Rows from block 6 of the image encoder of a small image captioner, named by matrix and row number. Rows with one number belong to one neuron. Each number is 128 + 32 x the weight over its row's rms, rounded and kept within 0 to 255. All counts start at 0. Numbers have three digits each. After the name is the row's rms in percent of the matrix's.
Before each neuron's rows are labels from the 100 images, of 14976, where the neuron reaches its highest value: "colour at peak" is the nearest of a few named colours to the mean colour under the peak; "responds to" is what is common among them. Only what is clearly more common there than usual is listed. The data: regions of photos with short descriptions (Visual Genome). In brackets: how many of the 100.
# fc1: MLP up (encoder.blocks.6.mlp.fc1.weight, 960x160), inputs 0-159
# fc2: MLP down (encoder.blocks.6.mlp.fc2.weight, 160x960, transposed), outputs 0-159

colour at peak: cyan (62)
responds to: text has "sky" (35)
fc1.277 116:097155169122111143136108149132057096086137123100138160083124113156110157145115112140117100149128165124152100141150128096183067180151075162168099134173120104137162068142111134142127156152106168164142143136112182098147184101096057130138146141096146128151077120133190103161176116111100171112114093130101097131188103154119095068090139143134095181133172156135090085194149156083170125153128064168099143107064116114109185074063122073161131141161198122136115159120179136061105141142127095
fc2.277 139:160123105094106121100153077144135168113110126167127109186096115108150153115065136132128171093105139137189112142096122102122144133137139170116142117127144152098120162101085189126114140169111154126129112128141103150165118076092116081090104107126066164130155154083142105121087094085059156181070153137158149158100189109113170206124157203139115094181079168125147152095187123168094069173099178144106139157086148139136098154149088145139091159104024110098122125125124145175155141076078118

colour at peak: grey (71)
responds to: text has "man" (33)
fc1.544 131:139142152099105098144150124091109162154102166135125118108132119110077104081109149107148106113097139081119126093147119194126075096135154102147099173146175086154195117168181069161104065114145162152137105151072168117128147131096093156134159116139120144158168092141153116132122129128159111070148066119119108060159113104122099075120171137121094171125197209181129114155090134060166159104089108111184092072116151094107178073122133132123081160137095138153199143163191109114132140138174088
fc2.544 133:096155116135115095101087132135092076193124156138129133117114123098147170168129109123164120130087128159124147189106110107158075165128172125158133147143141158157117115158110183143142133148151146132178161126077162075224147185114070129108093087096131067158137126106180142109110141099098131098088088146129159122177128052074142178092157159103129152144110153194096071128193164113108104117126067128159143103139108153155104079150101121124154155178166105101091108139179051119092122119069081

colour at peak: brown (74)
responds to: text has "man" (25)
fc1.478 114:143113115113122120190136097065129121152101105143143122132130094131096113138139116114149136132109082113072170099119102168090108066139158113155141164147150068170166173195177087146121055048165188145134114136068168133116180109179093176098166154139138139162164097178144087163124123150218100143152101097102110102133115117153137106102136138068153094122174135136086153138056117146164162097128147068136112075184177082138138114163152147130084162087098161141128122131187134156150145121149106
fc2.478 142:072146142093132100150107167162113141145149137115113087127140160151127154126105122149179101091172149160164115123162139042158083180102093153145122145151128162136145025172057160195116139190130091122136152113110147131133108113089115100151128116130114081123135159124201168119139134073114135091082148184128098128156137111104140119130146155151081167153140164149141061146171139133114108095083095195166115110084107152115109072122105121096186113190183133108077126164112092094124126134081213

colour at peak: grey (61); pink (31)
responds to: text has "white" (30)
fc1.145 120:084099185164115063149092166160083135078108117106181140129151122156100169109134150126092046159127169088151054123114163067173109200104095192170122107102133153119149083117091149154101123144106146174145132159106127126154155126142109045105138101151065111138092141132137185111131133156101149169131129106134094121178128209091112059100126114173106108160149141141166091161127179117124126120079111172134109087118139136104115108073139065158155161132150095094120089094111123068134142125149175
fc2.145 132:102171131088092127122145099101154174147159157144081129132088133106153197138123147147184166035127166154154132095171095108126076107170150161128142132197092116160122142143124157110099135184079137105082067135110157111112135119064179139135147095144125132169141139125189064153151061085096176119058111159113159105121143069095111111137141135216129114136148185140118092120157129095133081149077086139133178117108118090141178109091117126093121154141111120111119091191117096084155166086132126

colour at peak: cyan (44)
responds to: text has "sky" (37); text has "blue" (26)
fc1.612 119:074174158131138120149124163123068113077159102105118109092172113149111116142121096148129107107143134089157144147149148087171064138169080126167125140196120154120145039134126110145177156140123133167119169148136148073144146132103085157136130148096183113115083135139113110131185165092113163026153093154081098148155080171131090105119114133129129190122169143120095105160170177061153115122136093135085138112055141096101194100079117087158111111158179154151113136101175135054110157116097136
fc2.612 136:147100122086097151116179089163127175091094101137127097194111104142149120086052138167135182087116123160186101141098105113121152135112119145131158117126088155080107166104084171145119135158120143129100149131114076161161105058104109079120112120139080122115152127108156131110113081049076148143076164121152160165087190138127160165114148209135099115203126168129170154114162143182107080156080172152097143179072151139134092148133090126142099152119032128112135131125140146175140153098088121

colour at peak: white (50); pink (31)
responds to: text has "white" (33)
fc1.459 047:120104148122132117141182118154066122086145131119155166117086138090143127125100160084149108062109110110148109172098168140133076144141175093173067091100096125144159098135114104136070166109120098090138089115089181151095165121182184115114140141150178132133142140135142100120117165189107181104103184168151077100125107089132102129110208136114101089099153096093083085079115173127087145177078158091150140116069127128125146130180096132107111052077165177114137129141182131131129113127101216
fc2.459 032:151102119153125162132092170163130107145143137155146098135197181129115123135075114136129133135109088153062117097162153164144106143134172144125130174095150154133060174120104124120234096142139164133194133165117157169113157134144041177241161119094086162131115113166090096133120139106091134137098087133079146126104155138126111151077162107097153155129084102118111205159104114120117130116174091162138134114141147168130158134132149113100153158141093047121118129109040130144127131076085092

colour at peak: yellow (39); orange (38)
responds to: text has "yellow" (26)
fc1.127 119:126139138103139126141101152161142185133093136101166131156162094088143086067108105132123148140097089114146121098170158077101093088100077113191128116163073064111182106185126167170086063107141065178145153138101154082098098127109052106134127134158123169113135133168192118127128148101173096129145152157139066089142108080156155153157213165099134143145098180120108050091120129107159133138104106158118110121143159051166138078141149162170152127144093126096178109105145114098143160153123148
fc2.127 116:077148143128151101135099151194169109102168112128135166076127134136177118153165081173111108145195141094091158114150107119119167129200125159124135062132136137122045143131071126106163162140125117152146101164149124115094119096109112130164125173131152140112129207168063097140199104151156129163141153133121135127182092137115099048136058086118192126114138085121080121117137130111139143121183155119083191132168108136135090152095119128154159163097203097069080115119117159067114146124127087

colour at peak: pink (43)
responds to: text has "man" (25)
fc1.572 115:125125157111129092126157165110068181140106150129156122124152148127071128089140116153148082164070151084120103067134173133165099139099095179166130155151116058163197112137122098174094074146113153191162089148105167113120153090111087156113146153169118154148107110152168139108138104158166114099137104127145060075178118116105094070097131113153068136109173176117133100191111173084159142086110100143182114086124114076125195079129129073127125178126127145136196128122181139074120127136165109
fc2.572 128:155140066132122138080095115157108107176141155203138196147068103100187145146153144114131143145068113141144176187095120130110105128163176117172159113109149153139105181144115169092126127097126155127173122128090141129158142151103043120093096106071126161166141188109171100127079105142129136173094138141147160109166130079093162153119154164078180097131078134149094111087145112146077091147162105129122192132160137148148094109146089156157106164119089087078101095123184094143138169098071061

colour at peak: grey (66); pink (30)
responds to: text has "man" (30)
fc1.512 127:145122155124128110148139116071116139174091173130134147132125122144073125117138129076149097147102141091115102060120136188113061087079141137132111192153182097142189138173172078143088091128137169176130093134058169101135133107120082128103170136131135122174128107155137133142124140148168098081143081122114074064182131103130110066100170123139126184132181194167121120135069167056151165107105127107191123056131150089132180080133136122116116145129109158130170143165172133134152113118195122
fc2.512 150:115146122143109074107126129137083099164144154164107134139133150081139189141127119103173105129090138128142137167123107095175090174144158142168127141144135166174141105177115182170123120154156136117198149140095181084214135174115075127105092078085114070157141138118185164104113149085111127088080082136132151110170131054074144163078141171110093132151118165179133057132182176116109124131089055136179127097143123133161113065145116125108147124167122093116118110138154045112089106149105105

colour at peak: blue (41); black (36)
responds to: text has "blue" (28)
fc1.206 115:144132086156186109145132082155110094088109155127137154127116183156160175146165111118130051101133144115166172127116096136137105146152171148173096144137203187146145124137138107140163153115079151126148075125182204110129149158119038104068130113083132123181151157096198102179114171182108145138164144139130130149156122156125144132148099197091136146137126117131101076125126099110113102121154106096126156092150206153113135109066111111133140152078160164135091103145117049116104185064168125
fc2.206 110:151097171147151169187130122186104136112074101082183029114130091163126069106026111141101109157148158145138106145091104164090155134079090128153141095148124055059137147100098130120092129159108099118131131127138078100149147063158094103156103122214152133101167102140106101120139158102108133078183097114112116126171099186146136076126126133141161223165169104133103176128134134101160151116122188094125148156146129117127130142144104155141154114086127161135154168129151151165114146163117104

colour at peak: orange (39); yellow (33)
responds to: text has "yellow" (26)
fc1.551 117:151133145121113144124113164172100163125105118109179117138134112090153136103077121123127160137137113092135137095201160069105059118116110140189146093147074081100141075221109144191117119135120104179137179125112153100139114125095039148149134130148141167115101139174212110109164121098180140149148131159117084118181110084146113132122195150100112119163151154116106027149122140097159133136125128156116124129139129055161119055126154163150120155165111098097169153133170123068153132173123175
fc2.551 131:123148137137115098120121119194175112075135115156153176112144096122180111137143096153060141148136166095097154143131144120140181132199119172120151073119124142111045161123089130104155153147106108155134085163195166114109117114137101143109117164143105163100142185147056106134193126173132167188138174099134149155141134156127079101146073097124165094109096100123078124110149124098146149144222160135058153166147100124139098161073099127161116142063129113067121108055112133097110156117096077

colour at peak: pink (37)
responds to: text has "man" (25)
fc1.467 044:122111157092118139154077122088101158105162186146119084075112131115155110091154111088126132125085086109186100164076132164138094114081139116146139066132114158172137107149116171089154124059131142139162117165036143153123171127120165154113185110145124145119203144119162161123104135104108124146104162140096161123090158127135089113113108117121108119129084154164117058148127171091076164143158141113092147146124132138084175121166100169154200019088162152150142126087161165067100103094187129
fc2.467 027:165142121130149189086105118138124131153109099125112132138133124112126147124140095191123069118137132138124121115147137170156100135084154113127084149108111157216081160103120152173164124178139091136182116126208191137097177135205077115187104151085104091150067097166129100120133114140108118097097099072100122122116131156173144112139149114139115144094081102165179177126120089104163112136124070193201114178106137126117116147171136078149128215129107090127119067129092120155156119099118049

colour at peak: grey (63); pink (31)
responds to: text has "man" (26)
fc1.352 128:134142167136139102166156105075091156182097176142100112127111132124063093105114156066134096130109139082118098093115130179130079095111150118164118192148190081145179142199171109141111089125129165153130091147109168097159162130116100150111163120130140115188165107136155121133142132137181097057141058118118094059154137116130107114132174124125108191100175187164097125127087163057175159128077109092193128094155146087111172075122126148145105147116096166130161135158170126120142114127191098
fc2.352 144:116151132137110082129117118120094083168154154136094113132161151094136186162133093108166113112115145123115128176127107115166082164113158133178125136154125160152134086178124173184127140153154128124186179145089175071208129173131076124107106088093131051144118117114195165116118176083103138075095079138126166130168123062095131170093140154103095149162110168185121068144178172109115123115094049134173123100132105135150096067134123131103157115186154109138126113134149042120080109145109104

colour at peak: grey (65); pink (31)
responds to: text has "man" (31)
fc1.519 131:124122170139112103163148110100088151176092160109115132136148150122077129089123149117153087137098134066127123050112132172138088110085114136141114165170146062138178128164163089153080073148118146180125085156077146115151165116091092143125167119142132127171125089168141145109151122110169108070123066138121090046159117116140105062092153119140121186115177197161149125178076153077161158115097108125168142078135143094116196098125172123151109161109082137123190145155151125083132106120200100
fc2.519 160:144157087129099109082103120156093078160133161191119180137109113071158161156151143108149135131081140134129145204118100118152096140153176115164146137140142159151119145165129170132124133129125177131169136139075177096216148167106087126071094090075110103171144163094185129130091119121124146141085097115140153111184142053074122167095165156081138105159107163187099076114164147114088103148122076134138174109150126144160103084138076141125116163148110089084121083139185050128106141119085084