Weights of a small image captioner: 203450 training examples.
Rows from block 9 of the image encoder of a small image captioner, named by matrix and row number. Rows with one number belong to one neuron. Each number is 200 + 40 x the weight over its row's rms, rounded and kept within 0 to 999. All counts start at 0.
Before each neuron's rows are labels from the 100 images, of 14976, where the neuron reaches its highest value: "strongest on" is what is common among them. Only what is clearly more common there than usual is listed. The data: regions of photos with short descriptions (Visual Genome). In brackets: how many of the 100, against the usual share in percent.
# fc1: MLP up (encoder.blocks.9.mlp.fc1.weight, 960x160), inputs 0-53
# fc2: MLP down (encoder.blocks.9.mlp.fc2.weight, 160x960, transposed), outputs 0-53

strongest on: text has "baseball" (26 vs 0.5)
fc1.83,251,159,202,157,137,205,226,263,245,153,175,245,163,201,164,192,184,207,256,255,183,161,224,251,141,189,164,179,218,195,184,149,202,137,239,181,166,267,165,180,257,202,173,200,150,200,298,247,192,185,158,202,218,232
fc2.83,226,241,199,194,152,313,210,215,246,198,229,207,204,180,200,225,186,158,230,210,103,210,201,146,130,136,198,215,214,226,112,205,175,265,161,222,242,146,204,128,187,168,218,177,193,129,237,222,235,192,171,133,183,128

strongest on: text has "elephant" (26 vs 1.4)
fc1.609,231,109,177,141,169,153,250,275,184,182,132,267,196,159,96,213,218,226,275,217,160,233,182,190,163,201,236,220,266,149,211,154,158,160,232,204,112,212,217,216,193,187,164,206,156,231,208,185,253,135,205,167,232,171
fc2.609,210,178,227,257,181,163,211,190,198,251,192,190,152,168,169,239,220,176,226,227,216,284,189,223,187,183,220,197,217,113,236,176,221,203,236,107,143,144,183,227,195,204,230,165,254,248,272,180,187,164,204,211,206,205

strongest on: text has "yellow" (30 vs 2.3); text has "train" (26 vs 1.7)
fc1.215,187,189,178,101,242,243,215,236,218,241,224,246,196,215,115,155,235,175,241,207,205,180,203,155,156,193,129,210,204,233,212,248,187,139,249,226,202,342,205,170,220,156,167,214,149,181,246,219,174,188,155,147,193,246
fc2.215,243,236,192,253,220,140,170,180,206,311,319,218,190,251,197,270,208,182,172,220,247,182,284,201,219,191,186,183,164,166,242,220,247,162,205,193,213,224,164,152,164,233,228,261,215,285,213,225,104,219,209,223,178,179

strongest on: text has "baseball" (25 vs 0.5)
fc1.520,205,187,230,170,187,166,206,255,188,182,232,192,182,214,149,245,131,238,273,258,207,155,245,220,173,173,174,180,257,218,136,220,190,158,206,207,167,255,165,183,248,183,179,192,189,155,313,273,206,217,154,185,244,236
fc2.520,186,196,220,182,192,182,211,225,214,191,242,235,244,194,165,208,158,235,264,257,214,168,173,178,166,186,145,173,225,197,159,221,171,166,164,209,170,193,198,213,225,211,201,207,193,188,325,240,236,187,194,218,208,185

strongest on: text has "yellow" (25 vs 2.3)
fc1.125,216,184,203,147,256,237,205,219,233,238,243,245,198,197,145,142,196,197,250,221,205,160,250,147,155,168,100,178,202,233,208,259,155,133,198,235,193,280,240,200,169,173,162,165,147,165,251,218,193,201,182,151,208,200
fc2.125,246,249,191,216,222,152,191,146,188,285,294,191,192,241,196,241,190,215,185,201,242,166,274,186,235,213,174,166,168,210,197,275,232,176,182,230,215,246,146,175,163,233,178,261,249,236,246,244,126,217,241,220,206,134

strongest on: text has "yellow" (27 vs 2.3)
fc1.183,190,195,164,120,255,231,224,250,226,247,242,229,160,181,117,175,221,211,229,253,221,196,226,163,153,170,138,201,209,231,215,222,165,166,203,233,171,329,203,200,207,165,162,241,136,184,239,233,163,199,201,163,194,233
fc2.183,266,243,175,240,233,178,177,203,212,283,323,260,235,227,195,291,180,152,206,209,236,138,278,202,179,155,172,174,221,241,223,208,204,192,210,222,179,254,168,159,154,213,195,255,238,262,222,232,150,232,163,187,186,155

strongest on: text has "baseball" (26 vs 0.5)
fc1.46,251,127,164,215,155,218,169,253,191,170,235,229,177,190,194,193,128,194,294,195,193,179,240,287,184,198,197,204,261,247,105,203,155,203,257,228,216,230,187,155,158,222,176,212,210,175,248,262,198,180,173,248,181,268
fc2.46,249,242,153,164,182,296,196,211,222,203,181,222,196,127,232,235,184,143,222,155,90,158,199,170,151,146,242,214,247,290,159,169,156,352,221,175,231,147,150,144,187,144,222,138,177,156,176,212,258,190,159,162,191,151

strongest on: text has "man" (31 vs 8.1)
fc1.543,241,212,257,164,166,163,220,183,178,155,142,213,232,181,233,168,195,239,189,219,192,146,157,220,188,198,221,145,239,226,194,157,174,149,181,206,115,197,222,214,221,142,161,150,215,198,207,197,239,253,260,131,214,268
fc2.543,225,234,215,194,155,196,172,156,213,215,150,163,250,197,229,228,193,204,172,188,169,194,219,186,220,175,260,177,239,198,191,87,183,235,138,177,224,148,215,217,166,157,180,172,242,184,219,231,254,229,219,189,214,197

strongest on: text has "yellow" (29 vs 2.3)
fc1.613,223,164,184,158,230,208,249,265,221,207,251,218,166,222,134,171,163,220,254,238,188,199,247,173,200,167,148,167,197,218,162,238,153,131,202,228,173,275,221,139,198,162,143,226,145,155,264,228,162,217,167,172,181,204
fc2.613,243,254,186,189,201,160,152,188,198,293,292,220,219,233,168,268,204,216,219,206,247,161,256,179,168,197,194,170,179,208,218,228,259,146,248,181,204,264,161,187,212,240,222,276,217,293,221,223,140,204,192,224,230,154

strongest on: text has "man" (32 vs 8.1)
fc1.132,227,212,163,210,260,173,222,192,93,142,157,209,264,172,262,269,186,161,169,191,184,193,162,163,228,160,214,149,178,171,196,161,199,183,167,205,208,218,162,211,202,177,158,246,155,230,220,154,255,246,278,156,178,235
fc2.132,264,190,204,177,225,180,216,222,230,219,162,149,210,184,154,144,204,119,220,247,198,187,236,227,219,119,135,184,197,215,143,257,212,179,193,237,242,207,169,217,199,226,186,196,195,186,273,252,185,204,169,222,152,179

strongest on: text has "yellow" (31 vs 2.3)
fc1.602,224,170,202,116,225,244,252,236,253,237,220,253,185,196,112,176,212,204,262,208,194,191,231,159,171,154,122,188,215,219,175,228,181,174,193,233,182,260,232,152,212,167,172,213,147,170,255,209,191,218,157,180,182,212
fc2.602,231,262,190,234,214,133,179,167,186,294,295,216,192,244,181,256,194,216,204,215,254,161,249,175,182,212,171,186,147,192,222,236,262,159,215,188,200,236,163,182,197,241,208,254,219,298,210,223,127,207,213,220,225,154

strongest on: text has "man" (27 vs 8.1)
fc1.599,264,213,224,162,247,161,211,182,109,173,228,206,257,141,256,230,218,176,201,192,200,158,137,182,162,169,187,155,203,226,218,190,178,172,144,262,167,204,148,207,180,198,117,222,303,217,230,209,218,262,264,157,227,240
fc2.599,199,233,194,174,135,199,182,223,256,218,170,190,222,229,183,204,168,149,234,246,189,215,215,236,195,155,212,239,240,194,147,247,211,234,237,181,204,217,199,131,271,133,234,185,168,209,273,200,203,207,150,236,193,191

strongest on: text has "baseball" (25 vs 0.5)
fc1.109,237,229,221,154,172,181,181,267,161,175,199,205,189,191,141,228,114,243,245,228,211,132,209,228,196,183,116,190,238,260,119,183,193,181,215,192,207,226,155,188,233,162,148,235,203,202,306,230,218,191,145,225,192,217
fc2.109,189,175,203,193,190,183,197,245,196,165,218,209,212,202,158,208,140,228,250,266,209,194,168,189,173,197,140,182,243,208,187,215,192,149,171,231,146,191,222,203,213,209,182,192,203,180,325,226,246,186,180,210,211,202

strongest on: text has "red" (29 vs 4.3)
fc1.655,154,219,247,210,194,122,194,220,173,180,151,267,197,272,219,258,170,173,181,191,185,147,191,258,214,258,235,247,296,188,159,204,231,197,185,187,113,319,184,161,169,144,199,214,190,248,256,177,228,248,136,171,234,236
fc2.655,203,180,130,212,217,207,152,206,220,241,237,199,242,210,187,225,327,235,204,212,216,163,242,159,169,206,130,207,124,225,318,153,233,162,205,228,216,189,202,193,213,292,195,296,213,209,178,218,126,119,243,187,202,224

strongest on: text has "sky" (25 vs 1.8)
fc1.21,187,229,262,210,231,95,235,192,188,240,153,189,175,158,178,178,197,181,227,273,201,181,198,199,266,189,61,203,166,146,201,188,208,200,214,181,231,231,256,243,237,172,266,159,189,258,311,223,187,211,250,228,181,230
fc2.21,162,237,209,179,167,150,228,259,169,208,220,271,240,168,204,206,124,130,265,205,175,193,174,178,226,185,191,248,242,237,199,195,213,256,227,156,183,205,189,139,236,148,244,149,152,239,264,208,229,236,230,229,219,210

strongest on: text has "yellow" (28 vs 2.3); text has "train" (26 vs 1.7)
fc1.170,196,199,188,110,224,205,212,270,200,218,201,246,201,205,162,182,254,201,263,227,221,160,245,146,131,164,161,224,227,255,205,206,169,152,207,232,162,307,183,167,242,150,181,234,153,197,279,249,158,191,170,134,189,246
fc2.170,249,241,183,195,193,206,190,194,219,279,313,251,221,223,171,239,186,138,207,221,218,213,269,185,177,166,142,207,207,252,161,231,224,172,182,206,179,255,180,133,166,225,184,249,208,234,265,258,149,234,193,178,182,184

strongest on: text has "sky" (38 vs 1.8)
fc1.625,161,214,265,204,175,86,227,203,156,203,112,227,178,198,233,240,201,150,179,196,178,167,168,169,191,169,199,236,202,195,178,162,224,209,224,190,213,247,244,218,208,154,229,157,181,251,279,168,219,263,181,179,203,258
fc2.625,199,184,173,213,175,176,213,249,171,247,228,186,179,173,166,211,225,125,224,174,159,210,250,179,229,176,173,257,154,223,231,199,230,283,278,156,222,147,172,150,199,219,245,194,202,248,212,212,132,180,265,214,178,245

strongest on: text has "black" (26 vs 7.4)
fc1.0,170,192,175,219,235,203,236,216,170,142,171,169,166,245,188,225,152,235,169,181,200,233,218,208,253,255,226,192,206,121,226,220,182,193,168,257,227,189,193,182,247,170,215,272,192,136,224,208,300,188,293,259,249,198
fc2.0,162,243,224,164,147,246,187,155,274,339,238,155,169,173,152,170,274,209,215,184,141,204,240,187,166,150,168,242,158,201,208,233,232,295,245,147,236,176,206,176,205,220,270,194,160,231,205,238,125,174,177,165,178,154

strongest on: text has "yellow" (25 vs 2.3)
fc1.490,179,198,239,110,198,182,213,192,235,252,217,257,233,162,215,161,237,174,199,222,181,177,230,153,184,177,144,214,171,212,234,211,147,221,192,201,212,204,277,182,154,148,232,200,151,199,282,216,172,209,184,139,175,265
fc2.490,162,225,223,251,249,143,227,158,216,288,262,166,157,221,212,210,252,216,140,209,219,224,246,154,246,222,145,222,102,147,273,280,234,196,207,217,255,193,193,173,176,225,237,257,194,235,195,189,113,200,200,218,180,152

strongest on: text has "red" (40 vs 4.3)
fc1.465,193,218,215,229,234,67,231,171,174,129,192,252,190,236,243,234,122,183,164,196,293,153,203,247,267,292,200,241,265,185,186,206,268,172,201,179,143,269,170,184,211,128,241,197,218,299,244,161,244,209,177,241,289,272
fc2.465,230,183,161,226,219,224,140,186,234,245,263,191,200,210,171,182,310,200,205,251,266,163,246,200,149,229,109,223,138,245,258,236,240,150,200,178,183,265,173,191,183,308,199,245,200,244,197,217,114,123,195,194,182,242

strongest on: text has "man" (40 vs 8.1)
fc1.669,249,218,256,174,160,188,227,178,149,147,155,192,250,193,235,182,211,189,201,223,192,181,178,183,168,190,227,130,225,241,203,192,176,162,157,168,120,218,174,199,213,144,156,189,217,178,236,198,254,230,228,130,213,250
fc2.669,203,223,225,168,153,193,173,169,200,201,145,184,261,188,221,229,172,182,189,207,184,193,213,193,200,170,250,192,277,197,179,106,163,242,157,172,208,168,217,190,201,136,210,159,209,170,245,212,266,234,204,210,210,199

strongest on: text has "man" (37 vs 8.1)
fc1.735,189,226,196,170,218,135,234,234,139,165,129,202,246,179,204,190,223,192,198,170,179,200,168,183,216,181,172,185,177,220,209,197,219,202,182,260,206,246,160,188,175,152,114,232,196,162,218,226,255,229,246,211,203,315
fc2.735,274,191,209,183,185,258,165,146,265,254,155,133,182,177,153,159,220,169,228,236,126,171,281,223,208,147,197,216,167,204,134,240,150,227,185,176,223,166,226,131,210,202,223,150,159,177,254,266,190,190,175,223,149,115