config.toml
encoder_norm_position = "pre"
encoder_inner_norm = false
decoder_inner_norm = false
Rows from block 6 of the text decoder of a small image captioner, named by matrix and row number. Rows with one number belong to one neuron. Each number is 128 + 24 x the weight over its row's rms, rounded and kept within 0 to 255. All counts start at 0. Numbers have three digits each. After the name is the row's rms in percent of the matrix's.
After each neuron's rows are labels from the 100 texts, of 14976, where the neuron reaches its highest value: "fires on" is the input token at the peak. Only what is clearly more common there than usual is listed. The data: regions of photos with short descriptions (Visual Genome).
# fc1: MLP up (decoder.blocks.6.mlp.fc1.weight, 768x192), inputs 96-191
# fc2: MLP down (decoder.blocks.6.mlp.fc2.weight, 192x768, transposed), outputs 96-191

fc1.454 100:167074135114125127130112149148118104125125132163090139146174138092118151145122114127109112128137150167082113146150112148145121150116155085138104175127140141107144089132139121128122144116096095146121123164084056095132165128135131141116089096109135139133102125155087142117137156088185135137
fc2.454 095:103130107135110143149127138158141156107168143152149166127140133119126133133122111123131104101143102118098129115121113123125156100135158161158149104145123122142168137134128092147135121126167132154122183151084131074180139115149181144117151065132103150135101106112129114109121121170139134137
fires on: "metal"; "silver"; "black"

fc1.512 123:110120130123130104187132121127163142115157159138100126133135147111132154111171136116092152135146120119139140109160108197129112108083152112165114194116090129081092119135107145187151103112132103117074145139087141147184160132104128137157150148102108118130149079130126170150115114153114112195
fc2.512 125:113110130123094142127090121144111118122180119075107078130170137109132145099112109131091116120124157160146159091169098166108136136110126131121136168108146125165164126147122146162135120150159126109092211144079152130129129136090094084131100170128139095174136124126142107137152141147132122164
fires on: "no"

fc1.521 082:132124107144151125183092124121122157097129150155125158142100100079120155146151107105152100152141162160106147178144153136154106123096152093170133203111124133135098114123146102107116127117127111059099123127109146096124126151152119141135126136127149124128180144149107099151151165095150132160
fc2.521 091:109127145095161159099101144147095168141071114148115146133148118112122167123128119141113120091130128125118118133121123156175134111111152116170145124136173127157114110136141135106122102142135144141097145125119096086135108102137145099124138111167125144106146161146148122123118148091133157106
fires on: "metal"

fc1.631 089:129111152129137082118145114163143057119152187127090139122142134091085104155105109105113136141131171120156146136151140126120101188109131111147124118120120117120105110115091141118133132148124115114127145180065152101125196129148131175122095119080110074108149113149101135138072174142132153146
fc2.631 085:094107127097127100130172155102152077084089105084138129148079148117132138106128151101128123136147123117156125145131108109130119178138117122120126121150146123109116116170134139136125172136132127141167190132132109134066119146136090089132118145112133134126068139156137140119077115120097109142
fires on: "a"; "with"

fc1.60 099:187111089155129127090130132122161117150060126141076098021189129119113128126129111152092119143159160115122125141143109153102162148158119095119116141134138150106141134133119144125151146106121114088115125171112087114129119126130110144128124100085162122145107124150068156129168122088144141151
fc2.60 099:101151115172143141098174137119151120153153095096166147101130107119124125128121075106140097134152104167137148082136086133121132099155139160131091125133136166163127109154109149111124147136128141132135178090135138131080116106116145129080150127124152126124125113154088157128138126131130065094
fires on: "a"; "and"; "is"

fc1.523 117:149088123130138138114138144166158082149145164122093142119118162150103143097118124133115146147123131122135128131141107112160087137123142090101148140143125125093134114114096117175117170112106084123135139206079102115114135128140113140123065087078155063163133112171114126138102135133133104128
fc2.523 119:103161126128153155130116129161131115081111139094147113109179170109153104126130093126092147115100111108167171105124110103145104130093124142087129109152124158134129112159124113149132114118074133131126221137105101189102135101153106128162097130137127102110123148169133103147106150133145143140
fires on: "a"; "holding"

fc1.142 101:180068131100176127117125131140142094120114106095052123069124161129123100124127112115149131139143155110151117142111100122098130143103134116118135134141141132116122118127114119192172179126087116102119122216066121112139122117136151191149109133115142106155105136150121158145134141107101138114
fc2.142 093:129140133170147141097144153118165122122118113124182132134158144114130101109144066153113151185131112135137157099104096125108128128178128196104102125160140191124080126196119092146095142111089114127113132105151128145080119122122183151118130131124147131122125129141117138146124118133160081111
fires on: "a"; "with"

fc1.50 090:174153112128129153161119115162138149114114111175096160148153144079169123148136099128130115151147148142108127151126109159103121101088097120128155179128124106105114132129121102160095154117116137111096131139101140139145144130138127131143119154126169071126141125187098156135130127122140116131
fc2.50 103:125121114111102140105111124146098140143084111118131134177128100130140162125157116124113128064117135141130137133122100129173145127113145149142153140133159124136124086126165130135096095124131117142093185134100132087114119130111166128099108111134151141110139169151143098132120152104140167149
fires on: "metal"

fc1.297 091:151139166147118104166107100148110112127165156169082128133089111185105134125143150133140157135150130065099108171104102123150138177120146109129135182095106125107117103144128131157117144139163107122123138158096146124162111117155117168170104099111107094138146110125077147109149148121112159170
fc2.297 088:111126135120120118145133145133155123178132111141130119121101125170118166151121169105152168134141143098125090124096092090112154147093113112144119164124128125132094086129160110164151142111142103147169200159121153115128128088122148154104143128147136125121104118122124165085121098122161160092
fires on: "a"; "white"; "small"; "yellow"

fc1.751 109:135091180084122135162115116133129149095107135156105129156147130120110135123152088073112154132107142126143152092114099122136149108082105154166114164130097096133112135159103105138133105169117113128108119129120143174142127116130085095137144154110146166125185133121135126148134159118117155124
fc2.751 110:091144184135120116145128128128165140128155110132104118111117122141136124097133114090146164100095124153173123093131155122111151094113112126096148137127138086167143138136111131121068111144134155152111183116169146149151129126115079106119139132107089163096166130139132115140164113131124131154
fires on: "no"; "of"

fc1.634 093:116159136131135132126153096095134102140147149152118154110084150134126094151156167134100161133147140111143148128119099170141116179144126090165087131097131143118116107171103118132141106118202110109128104185155113104130082139143143154122111132065105092089116150128100119084125127116143161142
fc2.634 096:082110132154170141122158118126187086104123103117104114133101113152145125130126106158151083198142115152159088127137121167103130163138123119146167111115128142097090137160089146122129115154158119135150190109152115127078133159132122144124118157152083090132080125105131138116120086139124119106
fires on: "a"; "is"; "in"

fc1.489 077:128091113160113115112094143120122138148132183167104128151160083084117141149114111152066163133143101083126138125129083150130130173144158137166147160140140199109123151177145082129156142152130109142119138117137150127105156131145134166149122105107085124120162122142128123130157165151115151134
fc2.489 083:138136108146142148171102149127150111116162098129150138152160117181149171148126117107119137044127137134137113103112110112118158134098141148147128113140169154135129090103117157148135128124131148145197199157111147106120128151153147111124098121090115115093132139120107109106119106142100128100
fires on: "a"; "small"